config.yaml
win_length: 400
decoder_norm: "layernorm"
decoder_head_dim: 32
decoder_inner_norm: false
decoder_cross_attention_every: 1
decoder_tie_embeddings: false
momentum: 0.85
nesterov: false
grad_clip: 0.5
steps: 9500
epochs: 46.7
lr_schedule: "cosine"
warmup_steps: 280
weight_decay: 0.09
Rows from block 4 of the audio encoder of a small encoder-decoder audio transcriber, named by matrix and row number. Rows with one number belong to one channel. Each number is 128 + 24 x the weight over its row's rms, rounded and kept within 0 to 255. All counts start at 0.
After each channel's rows are labels from the 100 clips, of 14976, where the channel reaches its highest value: "strongest on" is what is common among them. Only what is clearly more common there than usual is listed. The data: short read English sentences (LibriTTS-R). In brackets: how many of the 100, against the usual share in percent.
# convs1: first pointwise conv (encoder.blocks.4.convs.1.weight, 192x192x1), inputs 96-191
# convs3: second pointwise conv (encoder.blocks.4.convs.3.weight, 192x192x1, transposed), outputs 96-191

convs1.8 [127 112 145 119 146 128 144 130 110 121  82 137 123 142 102 107 133 166 123 145 108 159 160 128 115 112 136 133  57 135 126 125 150 139 119 112 113 105 171 114 124 122 134 163  94 131 115 145 103 164 128 109 169  75 143 159 138 133 122 121 131 130 109 131 149 140 107 110 125 139 159 107 128 111 130 113 153 143  90 132 187 115 155 128 138 145 124 173 124 137 100 144 105 161 118 135]
convs3.8 [109 146 132 140 125 121 158 112 130 107  83 142 149  99 104 136 128 101 120 171 139 133 133 105 151 140 137 103 149 142 155 207 157 125  96 103 112 158 128 133 123 170 133 117 136 109 107 120  98 147 148 103 106 125 159 114 123 134 140 159 129 132 134 116  81 128 148 171 139 126 108 134 108 138 137 143 140 148 133 104 133 186 113 164 130  67 122 140  82 104 148 129 130 165 146 111]
strongest on: voice: male (78 vs 46)

convs1.70 [128 134 149 117 140 175  77 133  80  82 121 129 115 147 126 125 129 139 108 104 116 138 116 117 122 105 168 127 141 182 127 113 136  72 125 110  79 140 119  99 170 135 177 135 118 123 112 148 110 129 138 122 109 204 113 122 145 148 181  98 153 129 107 138 131 154 147 139 149  93 154 158 141 141  98 124 135 132 136  98 126 172  98 106 118 150 107 128 108 137  79 140 129  63 133 147]
convs3.70 [187 137 180 111 108 117  91 134 125 117 142 153 116 144 135 121 128 137 162 138 124 105 108  88 158 102 146 110 105 111  97  93 111  72 101 108 132 126 103 166 176 118 116 119  99 144 109 126 115 143 143 144 173  98 141 152 150 154 131 150  95 189 130 142 143 139 136 163 126 167 146 125 119 104 137 130 115  94 119 143 119 137 157 113 113 139 141 136 142 142 141 140 140 129 103 104]
strongest on: the word "be" (28 vs 4.5)

convs1.116 [138 147 135  87 113 116 151 112 144 114 126 103 132 121 103  90 120 127 116 110 123  66 119 111 118  97 160 115  84 112 124  77 138 130 142 133 162 128 107 177 136 134 123 130 176 118 124 138 149 151 113  77 116 160 163 175 136 112 177 143 169 128 129 123 117 126 131 121 141 147 131 115 137 156 150 135 128 114 146  80 135 109 103 106 133 119 112 110 194  89 119 165 102 102  97 121]
convs3.116 [136 113 150 107 136 119 138 132  98 142 132 140 103 134 148 129 157 127 138 134 185 139 108  61 112  73 118 202 134 120  77 114 154 114 168 143 128 131 121 146  94 124 175 115 115 120 126 144 147 117 160 110 101 123 147 105 134 161 111 114 115 158  94 125 136 126 117 151 134 132 124 146 116 148 108 139 132  81 157 141 140  90 113 178 117 161 113 123 111  99 149 146 160 140 126 121]
strongest on: voice: female (93 vs 54)

convs1.177 [113 145 146 122 121 134 109 131 120 107 167 109 153 129 164 130 125 138 115  86  90 130  82 130 139 148 120  98 129  77 124 127 126 150  75 115 175 127 105 117 164 128 145 114 109 155 143 145 110 152 129 110 141  96 112 124 176 124 151 130 121 116 119 117  90 146  88 151 156 121 115 118 155 124 151  72 130 105 147 112 178 152 145 149 155 137 131 145 135 137 140 142 128 124 129 146]
convs3.177 [124 116  87 135 118 155 136 111 170 106 103 119 117 184 134 131  99 149 149 112 155 154 123  89  85 130 107 106  22 125 149 118 131 137 113 113 129 146 158 130 138 144 132 128 129 140 137 123  84 148  72 110 139 130 123 151 109 132 127 182 127 100 114 137 152 120  92 126 137 116 136 113 162 136 120 114 144 150  90 105 126 137 111  67 171 130 135 157 148 113 153  99  99 155 102 119]
strongest on: voice: female (94 vs 54)

convs1.38 [147 157 145 107  95 138 138 117 153 129 148  86 192 188 118 133 109 128 147 145 133 109 139  99 175 112 122 144 115 104 132 140 141 117 115 104 127 107 108 134 123  98 178 146 165 140 125 125 145  89 102 174 146 163 143 114 148  77 154 121 127 151 139 176 135  99 184 122 119 179 139 127  88 137 129 127 133  73 111  78  86 118 137 139 118 128 135 109 145 163  96 128 127  88 103 106]
convs3.38 [160 138 106 156 148 133 148 119 119 128 134 134 113 150 164 161 127 158 145 111 151 133 115  68 116 125 113 134  97 154 120 107  79 162 158 114 124 112 135 134 106 116 126 135 130 158 171 161 134  95 133 125 135 120 108 170  96 122 141  92 132 136 162 106 189 162 109 161 170 148 183 125 166 141 143 146 113 134 150 144 125 154 147 126 111 164 112 113 107 155 128 145  99 171 136 127]
strongest on: the word "the" (50 vs 24.7)

convs1.50 [123 106 184 148 137 119 107  95 143 115 127 115 137  89 181  89 119 108 150 136 148 135 115  84 133 177 135  74 139 131 143  98 156 103 134 113 146 159 167 105 145 128 105 100 132 128 123 147 128 108 155 113 111 121 126 109 133  90 108 151  81 126 152 119 106  77 141 123 127 122 165 138 151 165 124 130  93 185 108 184 130  97 136 113 124 132 159 136 140 127 119 108 125 181 128 164]
convs3.50 [128 137 102 138 122 135 107 142 116 115 128 141 128 173 159 111  98 133 144 126  98 129 112 113 130 108 100 120 168 121  79 191 144 131 126 139 114 149 108 117 122  99 142 142 151 135 126 147 113 186 135 115 138 119 102 161 172 109 147 120 130 118 126 163 131 115  81 125 165 153 108  94 162 158 170 122 107  93 122 151 146 155  94 152 140 123 146 106 121 139 129 127 127 153  90 124]
strongest on: the word "to" (41 vs 14.5)

convs1.141 [122 120 108 155 127 137  93 100  71  92 128 103 118 161 103 109 201 162 103 120 140 126 178  91 108 139 113 123 171 135 111 159 104 150 138 130 120 123 136 147 156 142 120 131  66 123 150 118 145 142 151 134 159 161 133 109 140  95  51 112  83 115  86 137 136 127 108 129  97 113 142 133  94 115 112 136 127 129 130  91 114 143 188 171 118 117 128 145 134 142 147 136 139 135 111 152]
convs3.141 [ 96 123 176 131  98 129  92 135 166 168 109 117 167 100 122 154 127 149 144  99 104 144 137 146 123 128 172  99 121  97  93 119 140 158 101  96 176 121 110 122 128 133 104 144 129 126 112 115 110 168 143 125 141 100 135 164 158 130 101 134 137 162 146 178 153 120 156  83 126 125  68 142 164 141 139  99  94 164 117 155 145 138 155 127 122 134 141 112 118 174  59 181 140 106 190 139]
strongest on: voice: male (81 vs 46)

convs1.105 [129 159 126  90 124 159 120 138 145 137 115 148 142 118  95 132 188 121 102 143 148 103 127 160 120 115 122 106 171 110 125 135 129 100 112 111 141 116 117  98 140 106 135 146 148 150  97 157 114 100 134 220 111 104 149 155 133 151 105 176 176 118 152 111 121 165  81 157 153  78 127 164 118 122 150 126 123 101 110 103 149 149  96 138 190 169 164 179 110 121 127 105 145 107 143 113]
convs3.105 [123 100 150 107 205 153 125 168 143 149 150 151  87 100 114 126 122 143 143 173  74 146 118 161  95 122 117 124 140  75 100 118 144 120 170 167 150 142 104 134 135 154 160  87 151 140 120 178 133 131  93 100 151 121 121 125 121 148 117 124 105 176 110 111 121 121 107 143 173 141 111 104 156 165 138 134 135 148  99 132 146 139 113 129 149 124 111 119 141 111 161 148 125  73 128 145]
strongest on: the word "was" (41 vs 9.6)

convs1.81 [132 104 171 148 139 165 133 129 119 155 149 100 140 133 155 157  88 141 124 144 157 147 134 135 134 148 176 128 147  79 134 153 149 140 108  80 171 156 179 126 143 123 137 132 122 130 122 108 108 135 126 117 121 143 105 113 136 108  99 123 125  39 158 135 112 154  97 145 160 123 121 138 116 194 134 131 151 133 180 150 106 173 139 146 116 123 125 111 107  83 101 130 117 188 137 151]
convs3.81 [104 169 135 122 149 130 132 119 113 106 116  88 140 159  98 149 148 137 113 151 125 139 132 105 132 130 115 146 147  68 179 139 111 136 120 119 132  97 157  98 130 103 108 117 114 111 141  96  99 112 108 152  90 119 110 127 158 162 126 137 142  99  99 118 116 136 141 108  92 139 144  86 124 158 144 135 116 141 164 131 136 130 132 117 135 147 179 135 148 118 133 144 123 123 111 110]
strongest on: the word "what" (31 vs 4.9)

convs1.80 [147 119 127 127  99 152 123  71 119 118 135 129 100 127 144  83  83 148 125  95 138  92 134 146 127 128 137 164 116 149  91  93 129  74 148 107 126 101 129 166 124 158 116 110 101 125 108 147 138 169 116 163  78 111 157 130 119 166 152 148 138 143 111 184 159 158 119 128 122 120 124 130 115  90 134 116  87 147 172 142 119 151 173 150 169 117 123 110 128 136 145  98 167 158 147  76]
convs3.80 [151 132 147  70 149 125 135 155 142 140 124 155  96 107 147 110 125 164  97 150  69 163 114  87 101 117 139 101 116 128 147 130 111 114 118  82 101 149 175 134  90 140 117 170 128 114 141  96 123 122 131 108 153 116 125 133 144  94 148 105 161 129  98 108 132 161 133  88 156  84 161  88 145 124 129 157 130 126 121 111 117 159 100 137 147 124 108 105 146 117 162 107 106 148 116 123]
strongest on: the word "my" (25 vs 4.2)

convs1.159 [172 106 146 142 171 113 124 117 140 133 103  96 137 149 144 145 167 121  92 117 126  90 170 124  97  90  99 115 133 162 144 153 114 156 127 147 115  93 125  93  75 132 131 150 128 116 135  98  99 123 120 100 173 138 159 136 169  96 141 128 115 143 138 100 139 110 139 140 126 187 169 159 150 131  97 148 129 105 108 109 131 118 121 105  81 105 112 111 131 127 110  98 114 133 128 130]
convs3.159 [136 144 147 129 129 109 116  52 166 118 148 157 157 133 136 123 154 132 100 127 151  95 144 204 160 116 142 143 174 123 137 144 147 110 133 124 106 102 121 161  82 135  99  98 129 136 154 152 136 122 157 137 142 145 154 124 118 135 131 155 121 145 155 127 161 132 161 127 122 138 126  91 136 117 135  84 141 111 164 128 184  85 139 110 101 133 111 119  92 118 103 104 108 131 157 113]
strongest on: the word "what" (26 vs 4.9)

convs1.18 [139 106 112 148 132 103 149 134 133 112 113 135 124 171 108  80 119 137 145 113 143 156 117  93 149 104 100 129 167  93 138 126 139 105  89 132 120 127 121 158 113 155  93 121 116  69 117 129 146 103 113 169 179 125 138 134 111 147 122 124 124 128  88 136 110  80 130 158 115 130 173 173 139  77 177 100 157 127 114  97 138 155 115 129  78  95 112 138 112 101  84 120 140 130 126 149]
convs3.18 [153 145 100  86 106 119 154 150 122 104 124 173 108 139 148 163 126 136 133  96 106 123 114 112 127 114  84 102 127 109 114 146 117 151 119 155 142 119  79 155 105 161 124 118 121 115 139 121 104 125 114 131 130 156 160 144 126 134 144 128 134  83 141 200 119 111 121  70 104 165  91 122 114 103 109 123 183 111 134 122 130 136  78 156 136 143 142 131 114 152 137 123  72 105 156 151]
strongest on: the word "to" (33 vs 14.5)

convs1.54 [125 137 122 111 143 196 156  90 157 123 120 139 145 159 136 117 155 148 138 117 112 118 118  94 137 121  93 123 159 114 189 133  97 127  70 160  92 134  99 115 148 125 151  91 112 117 157 155 138 119 156 158 110 152 159 122 141 145 137 122 160 181 122 105 144 143 105 114 141 120 143 166  90 166 138 160 132 118 135 140 126 181 138 134 109 179 150 116 133 128 126 142 122 144 122 173]
convs3.54 [126 117 124 170  97 133 140 164 154 105 136  92 141 147 142 108 117  87  95 168  96 135 115  93 115 145 123 102 149 154  73 176 113 118  93 107 120 105 115 115 125 121 119 119 198 127 127 155 118  97 146 111 186 125 147 115 112 141 143 137 137 108 164 114 149 111 135 123 131 118 111 101  98 150 128 117 145 136 135 120 114 156 158 131 160 114 126 143 127 126 129 175  95 146 198 121]
strongest on: voice: female (83 vs 54)

convs1.158 [ 87 125 144 113 139 140 125 115 133 116 140 163 120 162  94 186 155 110 103 104 116 165 135 104  91 114 131 137 122 120 126  93 110 112 113 120 135 136 116 105  64 170 109 149 143 153 137 134 116 133 111 147 136 152 145 114 136 146 135 137 130 133 160 144  97 128 145 174 137 118 144 144 120 149 123 110 125 106  81 119 160 175 170 133  92 148 142 150 127 117 103 131 136 141 129 139]
convs3.158 [139 129 129 161 137 153 104 154  97 164 128 151 149 175 149 111  73 127  86 121  90 131 125 133 135 144 140 123  89 111 102  93 110 156 126 127 130 149 129 119 119 139 117 124 132  98 108 133 112 111  96 104 125 143 136 138 149 117 150 112 127 125 108 146 150 117  98 115 132 117 104 130 100  96  77 128 135 138 106 129 165 136 145 132 164 114 154  98 106 138 118 143 167 184  94  77]
strongest on: voice: male (75 vs 46)

convs1.149 [121 126 132 114 106 145 140 105 120 114 124 128 115 140 100 108 103 141 142 143 134  72 139 119 133 124 107 116  96 119 139 182 162 145  82 105 105 150 134 164 143 154 135 147  76 117  86 117 132 149 105 125 137 129 128 151 157 144  60 179 144 116 152 147  93 151 160 120 108  94 144 170 130 131 147 123 125 158 128 169  69 160 116 120 124  97 108 154 152 167 111 104 118  76 121 156]
convs3.149 [120 151 155 133 112 126 107 105 153 157 123 104 116 134 158 128 156 152 191 143 134 147 153 175 166  78 105 128 100 140 128 146 110 117 145 115 199 119 150 139 106 180 160 163 113 128 106  77 148 169 162 112 130 149 150 153 128 128 116 109 137 104 150  97 166 114 187 155 136 154 150  94 130 119 110 123 149  68  97 106 112 124 131 145 118 152  92 115 115 114 120 108 107  76 135 124]
strongest on: the word "i" (48 vs 18.6)

convs1.137 [121  74  88  82 104 141 119 124 111 139 143 103 126 115 104 135 112 168 105  95 123 119 101 123 129 135 151 104 148 148 152 141  97 141 119 161 142 146 135 149 144 141 134 109 105 147 104 158 156 145 138 162 173 114 135 110 132 148 153 142 148 166 110 117  94 122 117 135 113 127 167 151 146 101 182 113 169 133 141 137  79 177 101  90 127  82 137 149 138 139 149 102 146 131 146 160]
convs3.137 [120 137 142 159 116 107 169 169 150 123 126 145 130  87 109 154 112 141 139  93 183 127 110 117 135 103 137  97 167 105 138 142 134 116  77 128 121 121  99 105 132 170 155 153 147 132 116 147 121 136 137 138 141 143 139 110  77 132  91 154 134 116  98 119 141 140 132 161 119 131 148 128  88 156 150 115 117 129 101 112 130 186 145 151 146 106 140 108 119  88 183 126 110  92 114 144]
strongest on: the word "i" (69 vs 18.6)

convs1.47 [117 159 157 129 142 139 125 106 106 106 168 133 116 169 132 136 125  98 140 138 160  78 108 129 135 100 130 133 106 148 107 158 125 129 115 159 146 124  82 140 110 132 132 144  63 147 138 115 122 150 125 155 118 133 105 112 141  99 161  89 142 143 164 133 157 121 148 104 121  90 123 131 117 122 142 179 188  98 136  96 133 119 110  79  89 126 167  97 128  67 143 115 127 111 129 132]
convs3.47 [139 111 155 128 141 132 118 150 104 139 114 126 143 146 111 138 123 186 142 120 121 144 175 121 157 133 122 126 101 126 150 114 140 204 146 140 105  98 201 124 149 134 160 152 150 144 157  93 129 113 129 132 149 120  99 128 148 129 136 139 175 124  85  61  67 134 168 137 145 115 119 146 143 164 139 133 141 160 111 144 128 115 135  90 109 150 129 136 110 123 107 126 148 100 129 134]
strongest on: voice: male (71 vs 46)

convs1.174 [117 162 128 128 135 121 171 112 128 129 129 130 132 113 122 118 140 138 115 141 107 158 141  91 130 111 171 103 125 146 139  95  89  70  98 102 105 117 115 136 120 152 111 132 161 126 123 174 133 142 142 153 115 147 144 152 124 195  62 140 137 122  96 121 125 144 166 171 154 128 138 161 126  99 129 130 152  96 125 113 142  77 141 133 105 169 136 180 133  93  95 114 134 134 144 133]
convs3.174 [133 125 171 169 108 121 139 103 116 104  95 142  81  92 127 137 139 158 140 129 156 126 147 128 132 146 159 118 119  82 171  78 107 114 109 123 102 136 129 112 128 103 128 107 155 124 118 121 121 108 135 111 129 140 158 102 131 124 121 110 111 104 115 108 108 110 128 172 153 157 125 151 104 109 119 109 163  74 118 118 150 107 161 110 186 156 134 101  92 151 113  97 108 142 152 191]
strongest on: the word "was" (28 vs 9.6); the word "she" (26 vs 5.5)