config = dict(
    model='encoder-decoder audio transcriber',
    dataset='short read English sentences (LibriTTS-R)',
    train_examples=26041,
    gain_aug_db=6,
    noise_aug=0.01,
    n_mels=64,
    hop_length=160,
    input='log_mel',
    spec_augment=True,
    win_length=400,
    tokenizer='char',
    vocab_size=32,
    encoder_arch='quartznet',
    encoder_norm='batchnorm',
    encoder_activation='relu',
    encoder_depths=[4, 9, 4],
    encoder_kernel_size=9,
    encoder_stem='single',
    encoder_widths=[192, 192, 192],
    fusion='cross_attention',
    decoder_width=256,
    decoder_layers=8,
    decoder_norm='layernorm',
    decoder_norm_position='pre',
    decoder_activation='gelu',
    decoder_mlp_ratio=6,
    decoder_head_dim=32,
    decoder_fused_qkv=True,
    decoder_bias='all',
    decoder_qk_norm=False,
    decoder_layer_scale_init=1.0,
    decoder_parallel_block=True,
    decoder_inner_norm=False,
    decoder_positions='learned',
    decoder_cross_attention_every=1,
    decoder_tie_embeddings=False,
    init='torch_default',
    residual_init='zero_last',
    optimizer='muon',
    muon_scale='match_rms_adamw',
    learning_rate=0.0022,
    momentum=0.85,
    nesterov=False,
    orthogonalizer='newton_schulz_5',
    adamw_lr_other_params=0.0011,
    max_grad_norm=0.5,
    max_steps=9500,
    batch_size=128,
    epochs=46.7,
    lr_schedule='cosine',
    final_lr_fraction=0.1,
    warmup_steps=280,
    weight_decay=0.09,
    adamw_weight_decay_other_params=0,
)
Rows from block 11 of the audio encoder of a small encoder-decoder audio transcriber, named by matrix and row number. Rows with one number belong to one channel. Each number is 200 + 20 x the weight over its row's rms, rounded and kept within 0 to 999. All counts start at 0.
Before each channel's rows are labels from the 100 clips, of 14976, where the channel reaches its highest value: "strongest on" is what is common among them; "loudest band" is the band of the loudest frequency at the time of the peak. Only what is clearly more common there than usual is listed. The data: short read English sentences (LibriTTS-R).
# convs1: first pointwise conv (encoder.blocks.11.convs.1.weight, 192x192x1), inputs 0-95
# convs3: second pointwise conv (encoder.blocks.11.convs.3.weight, 192x192x1, transposed), outputs 0-95

strongest on: the word "it"
loudest band: 250 to 500 Hz
convs1.125,185,226,216,185,207,207,207,194,229,155,202,224,236,208,207,221,190,206,201,228,128,217,165,217,232,203,209,212,215,228,188,209,224,200,202,180,203,231,221,207,211,218,221,191,188,221,238,200,195,204,173,178,210,166,198,210,186,227,232,213,194,203,194,228,253,199,220,225,191,199,196,185,166,178,201,196,227,164,218,195,258,193,202,188,194,182,216,218,220,185,204,207,176,192,214,162
convs3.125,164,209,193,211,206,216,186,192,194,221,210,199,224,191,176,196,246,170,178,251,229,199,194,218,221,235,208,199,201,212,220,213,176,176,153,192,142,193,189,167,210,172,181,184,217,206,199,225,209,201,191,198,205,216,217,192,206,187,226,196,173,220,204,219,203,203,204,182,170,202,208,202,209,206,210,225,172,204,152,195,193,184,189,201,184,196,187,149,208,183,240,190,184,221,220,202

strongest on: the word "was"
loudest band: 250 to 500 Hz
convs1.180,210,247,198,212,177,154,205,197,227,205,195,183,178,214,214,212,212,222,224,199,210,173,224,203,202,194,199,181,198,228,182,177,222,211,202,198,211,223,245,226,193,180,218,213,197,216,192,228,226,197,206,154,198,245,150,180,206,220,203,203,180,211,198,166,199,230,188,218,189,189,178,215,225,206,195,207,197,251,199,208,177,208,168,167,185,190,226,202,195,182,164,224,203,197,226,168
convs3.180,227,172,217,169,205,222,152,204,172,181,204,226,248,178,159,193,215,167,196,202,221,226,264,241,245,214,200,197,216,207,235,197,227,195,189,189,175,195,204,240,210,210,203,203,177,179,194,195,243,215,197,241,190,175,177,231,193,228,187,199,229,239,183,213,213,189,220,202,227,210,172,188,208,161,239,192,206,219,201,224,165,172,178,198,198,204,186,214,212,202,197,191,187,162,220,220

strongest on: the word "you"
loudest band: 250 to 500 Hz
convs1.91,183,221,213,182,178,187,176,233,235,193,170,215,251,223,195,218,197,232,204,204,220,181,173,206,188,188,183,189,215,180,207,209,176,219,213,186,188,205,197,194,201,202,201,211,165,189,234,204,215,215,214,204,210,211,204,230,219,188,199,212,223,178,214,150,206,178,217,196,176,178,201,199,221,222,206,220,221,200,196,196,206,172,190,177,215,186,193,133,177,206,217,181,205,228,204,224
convs3.91,200,238,219,214,189,191,212,209,217,196,215,203,160,214,187,183,192,167,174,203,205,216,150,154,199,208,232,163,211,220,192,221,208,198,220,185,233,214,198,181,235,212,208,222,198,186,216,213,190,218,185,164,190,205,179,200,197,186,180,195,179,189,240,207,189,210,190,218,178,158,219,196,191,222,229,207,222,226,170,207,207,186,200,204,268,195,216,222,187,196,218,195,198,194,216,194

strongest on: the word "he"
loudest band: 250 to 500 Hz
convs1.72,208,222,199,199,196,183,205,219,226,185,230,202,199,226,183,230,201,221,178,200,200,184,164,217,178,196,196,213,188,221,194,191,162,223,203,213,212,189,174,215,216,194,184,182,195,231,234,191,205,223,202,188,207,207,208,210,184,195,224,177,222,199,172,222,222,184,173,175,168,200,245,231,215,221,185,211,233,218,166,211,238,169,220,215,207,201,228,251,211,198,207,218,205,211,227,234
convs3.72,223,225,219,222,202,193,209,199,201,202,205,202,181,214,231,194,174,169,200,212,216,172,216,206,199,201,191,198,184,205,198,190,215,203,222,259,224,198,189,181,181,210,183,219,197,196,203,225,184,195,186,180,214,194,200,196,204,204,240,178,195,175,195,176,199,207,175,196,215,201,203,170,218,220,175,157,200,196,182,162,190,206,197,203,185,187,144,232,190,194,189,193,219,210,216,247

strongest on: the word "was"; the word "a"
loudest band: 250 to 500 Hz
convs1.21,172,201,192,183,186,207,187,185,193,161,196,224,189,212,167,200,173,203,200,202,173,220,159,190,173,208,223,206,204,226,168,171,194,172,176,205,172,173,208,203,182,199,202,190,184,187,206,189,184,208,194,256,218,213,187,195,195,197,209,212,215,193,231,187,168,187,217,209,192,194,221,194,212,251,190,170,206,207,222,227,194,164,185,159,202,223,229,198,203,194,218,199,186,174,188,211
convs3.21,179,199,231,207,256,203,197,199,189,194,239,206,189,195,234,215,209,205,215,193,202,183,240,176,216,196,233,212,149,178,202,225,229,209,165,183,187,173,197,218,163,192,212,203,159,195,213,194,164,193,198,159,191,187,180,215,206,190,177,198,223,213,201,162,211,199,194,225,192,186,193,207,194,181,197,174,205,160,208,202,240,198,220,211,171,197,196,201,212,157,188,144,222,204,187,218

strongest on: the word "be"
loudest band: 250 to 500 Hz
convs1.16,165,206,174,201,200,214,200,216,218,210,204,191,244,272,226,205,194,205,227,210,205,194,212,195,194,222,199,207,147,225,225,192,231,211,183,190,200,197,175,179,232,200,207,172,182,198,200,189,188,199,178,219,176,182,167,188,250,168,211,181,216,207,209,211,201,234,183,248,224,189,200,202,199,189,200,234,194,200,198,201,172,215,210,199,182,194,189,235,208,189,204,197,175,254,204,202
convs3.16,220,177,170,203,198,185,222,195,204,201,205,203,209,163,186,227,200,194,193,196,230,221,202,228,238,221,226,204,211,196,199,215,181,174,169,203,176,245,239,163,247,191,208,196,205,204,230,248,165,211,210,220,212,206,180,206,189,190,181,208,237,228,193,176,199,231,209,202,202,203,221,225,225,180,213,184,240,210,217,210,168,219,174,209,206,210,231,229,225,211,193,181,225,197,211,187

strongest on: the word "you"
loudest band: 250 to 500 Hz
convs1.55,173,189,188,198,204,222,177,184,207,202,196,181,214,176,242,216,194,219,229,184,194,159,204,196,166,198,219,181,223,223,188,216,179,219,197,220,206,223,170,192,209,179,195,211,207,222,241,196,240,165,230,200,216,176,232,179,170,177,189,180,202,163,223,190,180,180,225,180,195,220,192,163,181,204,232,187,190,212,218,175,184,167,211,235,189,184,190,200,186,195,215,196,205,200,204,174
convs3.55,203,198,184,204,203,178,204,182,192,185,225,200,214,185,208,225,200,239,185,218,170,185,189,179,200,203,206,222,222,182,211,185,192,216,208,215,165,222,224,175,194,194,192,151,178,256,243,175,245,207,201,193,194,193,194,211,217,226,210,191,207,200,184,206,195,213,196,194,206,210,203,189,198,199,173,224,208,172,197,206,208,204,213,238,183,214,217,167,191,184,189,169,215,193,170,198

strongest on: the word "was"; the word "he"
loudest band: 250 to 500 Hz
convs1.171,188,229,215,166,196,186,212,223,231,217,207,200,211,162,170,200,205,215,198,226,206,191,175,202,239,182,188,199,164,191,189,173,196,188,224,191,200,213,230,208,138,208,229,189,221,211,195,221,207,170,201,213,189,223,215,195,213,187,240,181,213,178,214,187,196,191,170,178,179,190,165,199,199,200,198,220,227,192,191,191,224,228,151,200,237,219,198,208,190,223,188,241,195,178,221,223
convs3.171,164,166,203,181,190,211,204,184,201,196,207,165,177,208,234,236,190,169,191,200,214,181,202,220,232,183,191,217,195,193,202,206,185,219,177,238,180,157,176,205,158,194,224,193,187,202,217,190,163,169,198,203,198,205,197,214,188,187,237,215,191,200,205,193,212,182,171,219,203,212,220,201,201,190,168,235,206,200,192,241,182,162,192,197,217,218,240,219,219,192,204,185,228,172,241,215

strongest on: the word "the"
loudest band: 250 to 500 Hz
convs1.54,224,201,195,180,158,168,195,190,193,190,241,209,190,202,186,216,176,157,187,191,188,202,182,243,192,166,192,234,204,241,217,198,197,191,210,233,212,245,212,221,207,179,222,207,193,198,232,187,231,235,210,198,216,179,211,202,208,161,220,214,216,199,205,212,198,207,202,192,228,193,210,164,164,200,200,167,198,209,213,201,172,204,220,197,203,225,236,217,214,206,247,203,160,203,192,212
convs3.54,214,192,198,212,190,203,202,204,232,221,176,166,193,191,186,239,200,173,206,178,203,233,223,207,195,214,206,185,206,216,204,202,195,171,202,172,189,203,201,184,176,231,210,192,212,236,188,202,195,169,189,183,216,204,206,217,185,206,193,210,189,168,191,230,246,204,190,232,197,184,245,203,193,236,212,212,193,176,185,215,202,177,154,207,203,201,163,219,214,173,181,204,164,175,220,206

strongest on: voice: male
loudest band: 500 to 1000 Hz; 250 to 500 Hz
convs1.149,207,144,236,184,208,186,205,223,227,231,198,182,152,180,200,227,201,247,200,193,229,220,225,205,211,193,197,204,204,213,198,201,186,209,215,217,195,202,191,192,204,222,189,207,210,186,183,188,180,200,189,209,193,203,189,223,214,203,177,229,217,199,212,175,209,203,207,201,231,193,223,231,219,214,189,169,196,202,208,167,239,189,215,223,201,189,203,188,188,139,215,172,198,204,200,222
convs3.149,189,229,196,218,215,175,172,182,187,217,201,197,210,250,195,203,159,215,182,223,208,209,191,201,190,208,208,207,211,208,201,175,189,204,194,169,225,204,205,205,192,169,224,166,181,232,166,170,174,172,186,198,210,220,211,214,192,220,206,190,195,229,221,224,198,182,220,210,197,167,181,189,168,179,186,233,201,180,192,201,182,199,180,160,186,176,170,209,191,198,216,129,203,216,162,200

strongest on: the word "was"; the word "it"
loudest band: 250 to 500 Hz
convs1.141,197,222,198,199,203,208,173,192,183,180,176,234,140,225,188,190,164,218,175,206,198,221,188,213,158,163,184,203,217,222,208,216,228,209,190,173,228,170,193,205,234,238,185,182,190,223,188,221,232,185,232,212,214,209,201,224,200,187,217,207,221,203,188,202,183,213,158,177,179,208,140,198,209,187,178,213,217,204,188,193,154,227,180,189,215,238,228,225,224,186,193,183,188,201,223,217
convs3.141,191,238,220,201,226,176,232,191,211,189,216,198,176,204,197,196,150,216,243,197,207,209,209,167,206,201,219,216,190,169,211,175,211,230,207,216,182,191,171,203,226,182,196,187,174,178,194,193,184,179,200,207,195,203,189,198,202,195,201,205,195,218,207,229,189,167,257,191,179,189,197,213,201,187,207,171,177,157,252,205,193,157,217,201,173,225,169,182,169,173,186,209,196,209,227,209

strongest on: the word "it"
loudest band: 250 to 500 Hz
convs1.178,176,177,185,190,217,193,208,216,226,172,207,206,214,231,211,219,235,189,205,191,204,171,200,210,174,191,201,183,198,231,168,211,212,188,193,203,223,183,209,187,221,218,224,192,208,200,206,228,209,165,191,234,204,206,229,199,223,194,188,181,206,160,210,191,219,197,201,216,211,174,172,219,209,244,203,213,153,174,189,206,210,246,199,163,216,188,202,202,210,143,238,226,162,193,189,153
convs3.178,201,238,199,172,196,202,213,201,186,191,195,219,187,217,211,156,178,217,230,181,192,147,224,191,193,183,165,213,192,200,207,199,229,162,214,189,179,174,196,185,232,202,251,201,187,222,199,228,198,226,216,205,203,187,230,167,218,215,218,207,262,219,188,213,212,242,186,184,222,199,235,190,188,180,182,180,232,192,201,212,212,209,172,193,201,219,200,165,219,207,217,202,200,196,195,203

strongest on: the word "a"
loudest band: 250 to 500 Hz
convs1.80,173,206,177,190,183,235,224,172,184,202,216,201,173,185,204,185,183,189,210,201,209,182,223,205,233,162,190,214,167,214,218,203,200,204,191,171,205,235,170,219,175,214,196,218,170,157,191,222,222,195,184,203,221,172,218,207,210,179,216,195,223,200,187,192,220,210,211,230,185,202,197,200,216,144,225,208,181,206,217,158,227,205,206,170,197,187,184,162,163,154,217,196,221,191,198,228
convs3.80,234,211,205,206,178,226,187,186,192,207,187,203,225,175,187,207,196,222,193,203,199,232,176,201,209,230,184,211,172,207,166,191,219,218,177,236,169,174,217,198,194,254,200,195,191,177,236,191,246,194,196,188,224,214,217,223,200,190,202,221,168,142,209,209,210,170,218,222,162,183,205,200,204,209,159,190,189,198,187,234,193,204,210,218,199,169,183,244,192,229,188,193,186,232,218,185

strongest on: the word "i"
loudest band: 250 to 500 Hz
convs1.64,237,185,221,177,225,178,219,189,231,232,207,195,188,167,183,192,184,197,181,189,159,199,201,195,175,195,194,193,203,200,196,222,182,173,208,218,202,232,190,198,223,224,194,203,202,239,199,226,207,155,185,193,201,181,204,211,205,175,177,174,199,203,208,233,220,238,194,251,183,205,224,190,177,183,206,211,204,211,207,224,173,183,208,207,171,217,208,175,167,196,198,207,192,186,205,218
convs3.64,198,212,216,225,175,184,214,195,173,196,213,168,190,175,200,219,202,194,210,188,225,184,187,191,204,219,210,241,199,210,229,197,208,216,183,197,216,209,215,193,181,201,141,178,175,204,212,184,195,252,194,202,193,178,221,220,208,199,229,205,176,173,198,247,188,229,203,166,211,179,185,228,187,184,217,193,232,236,215,172,215,214,231,227,197,161,212,183,184,208,201,212,205,198,221,181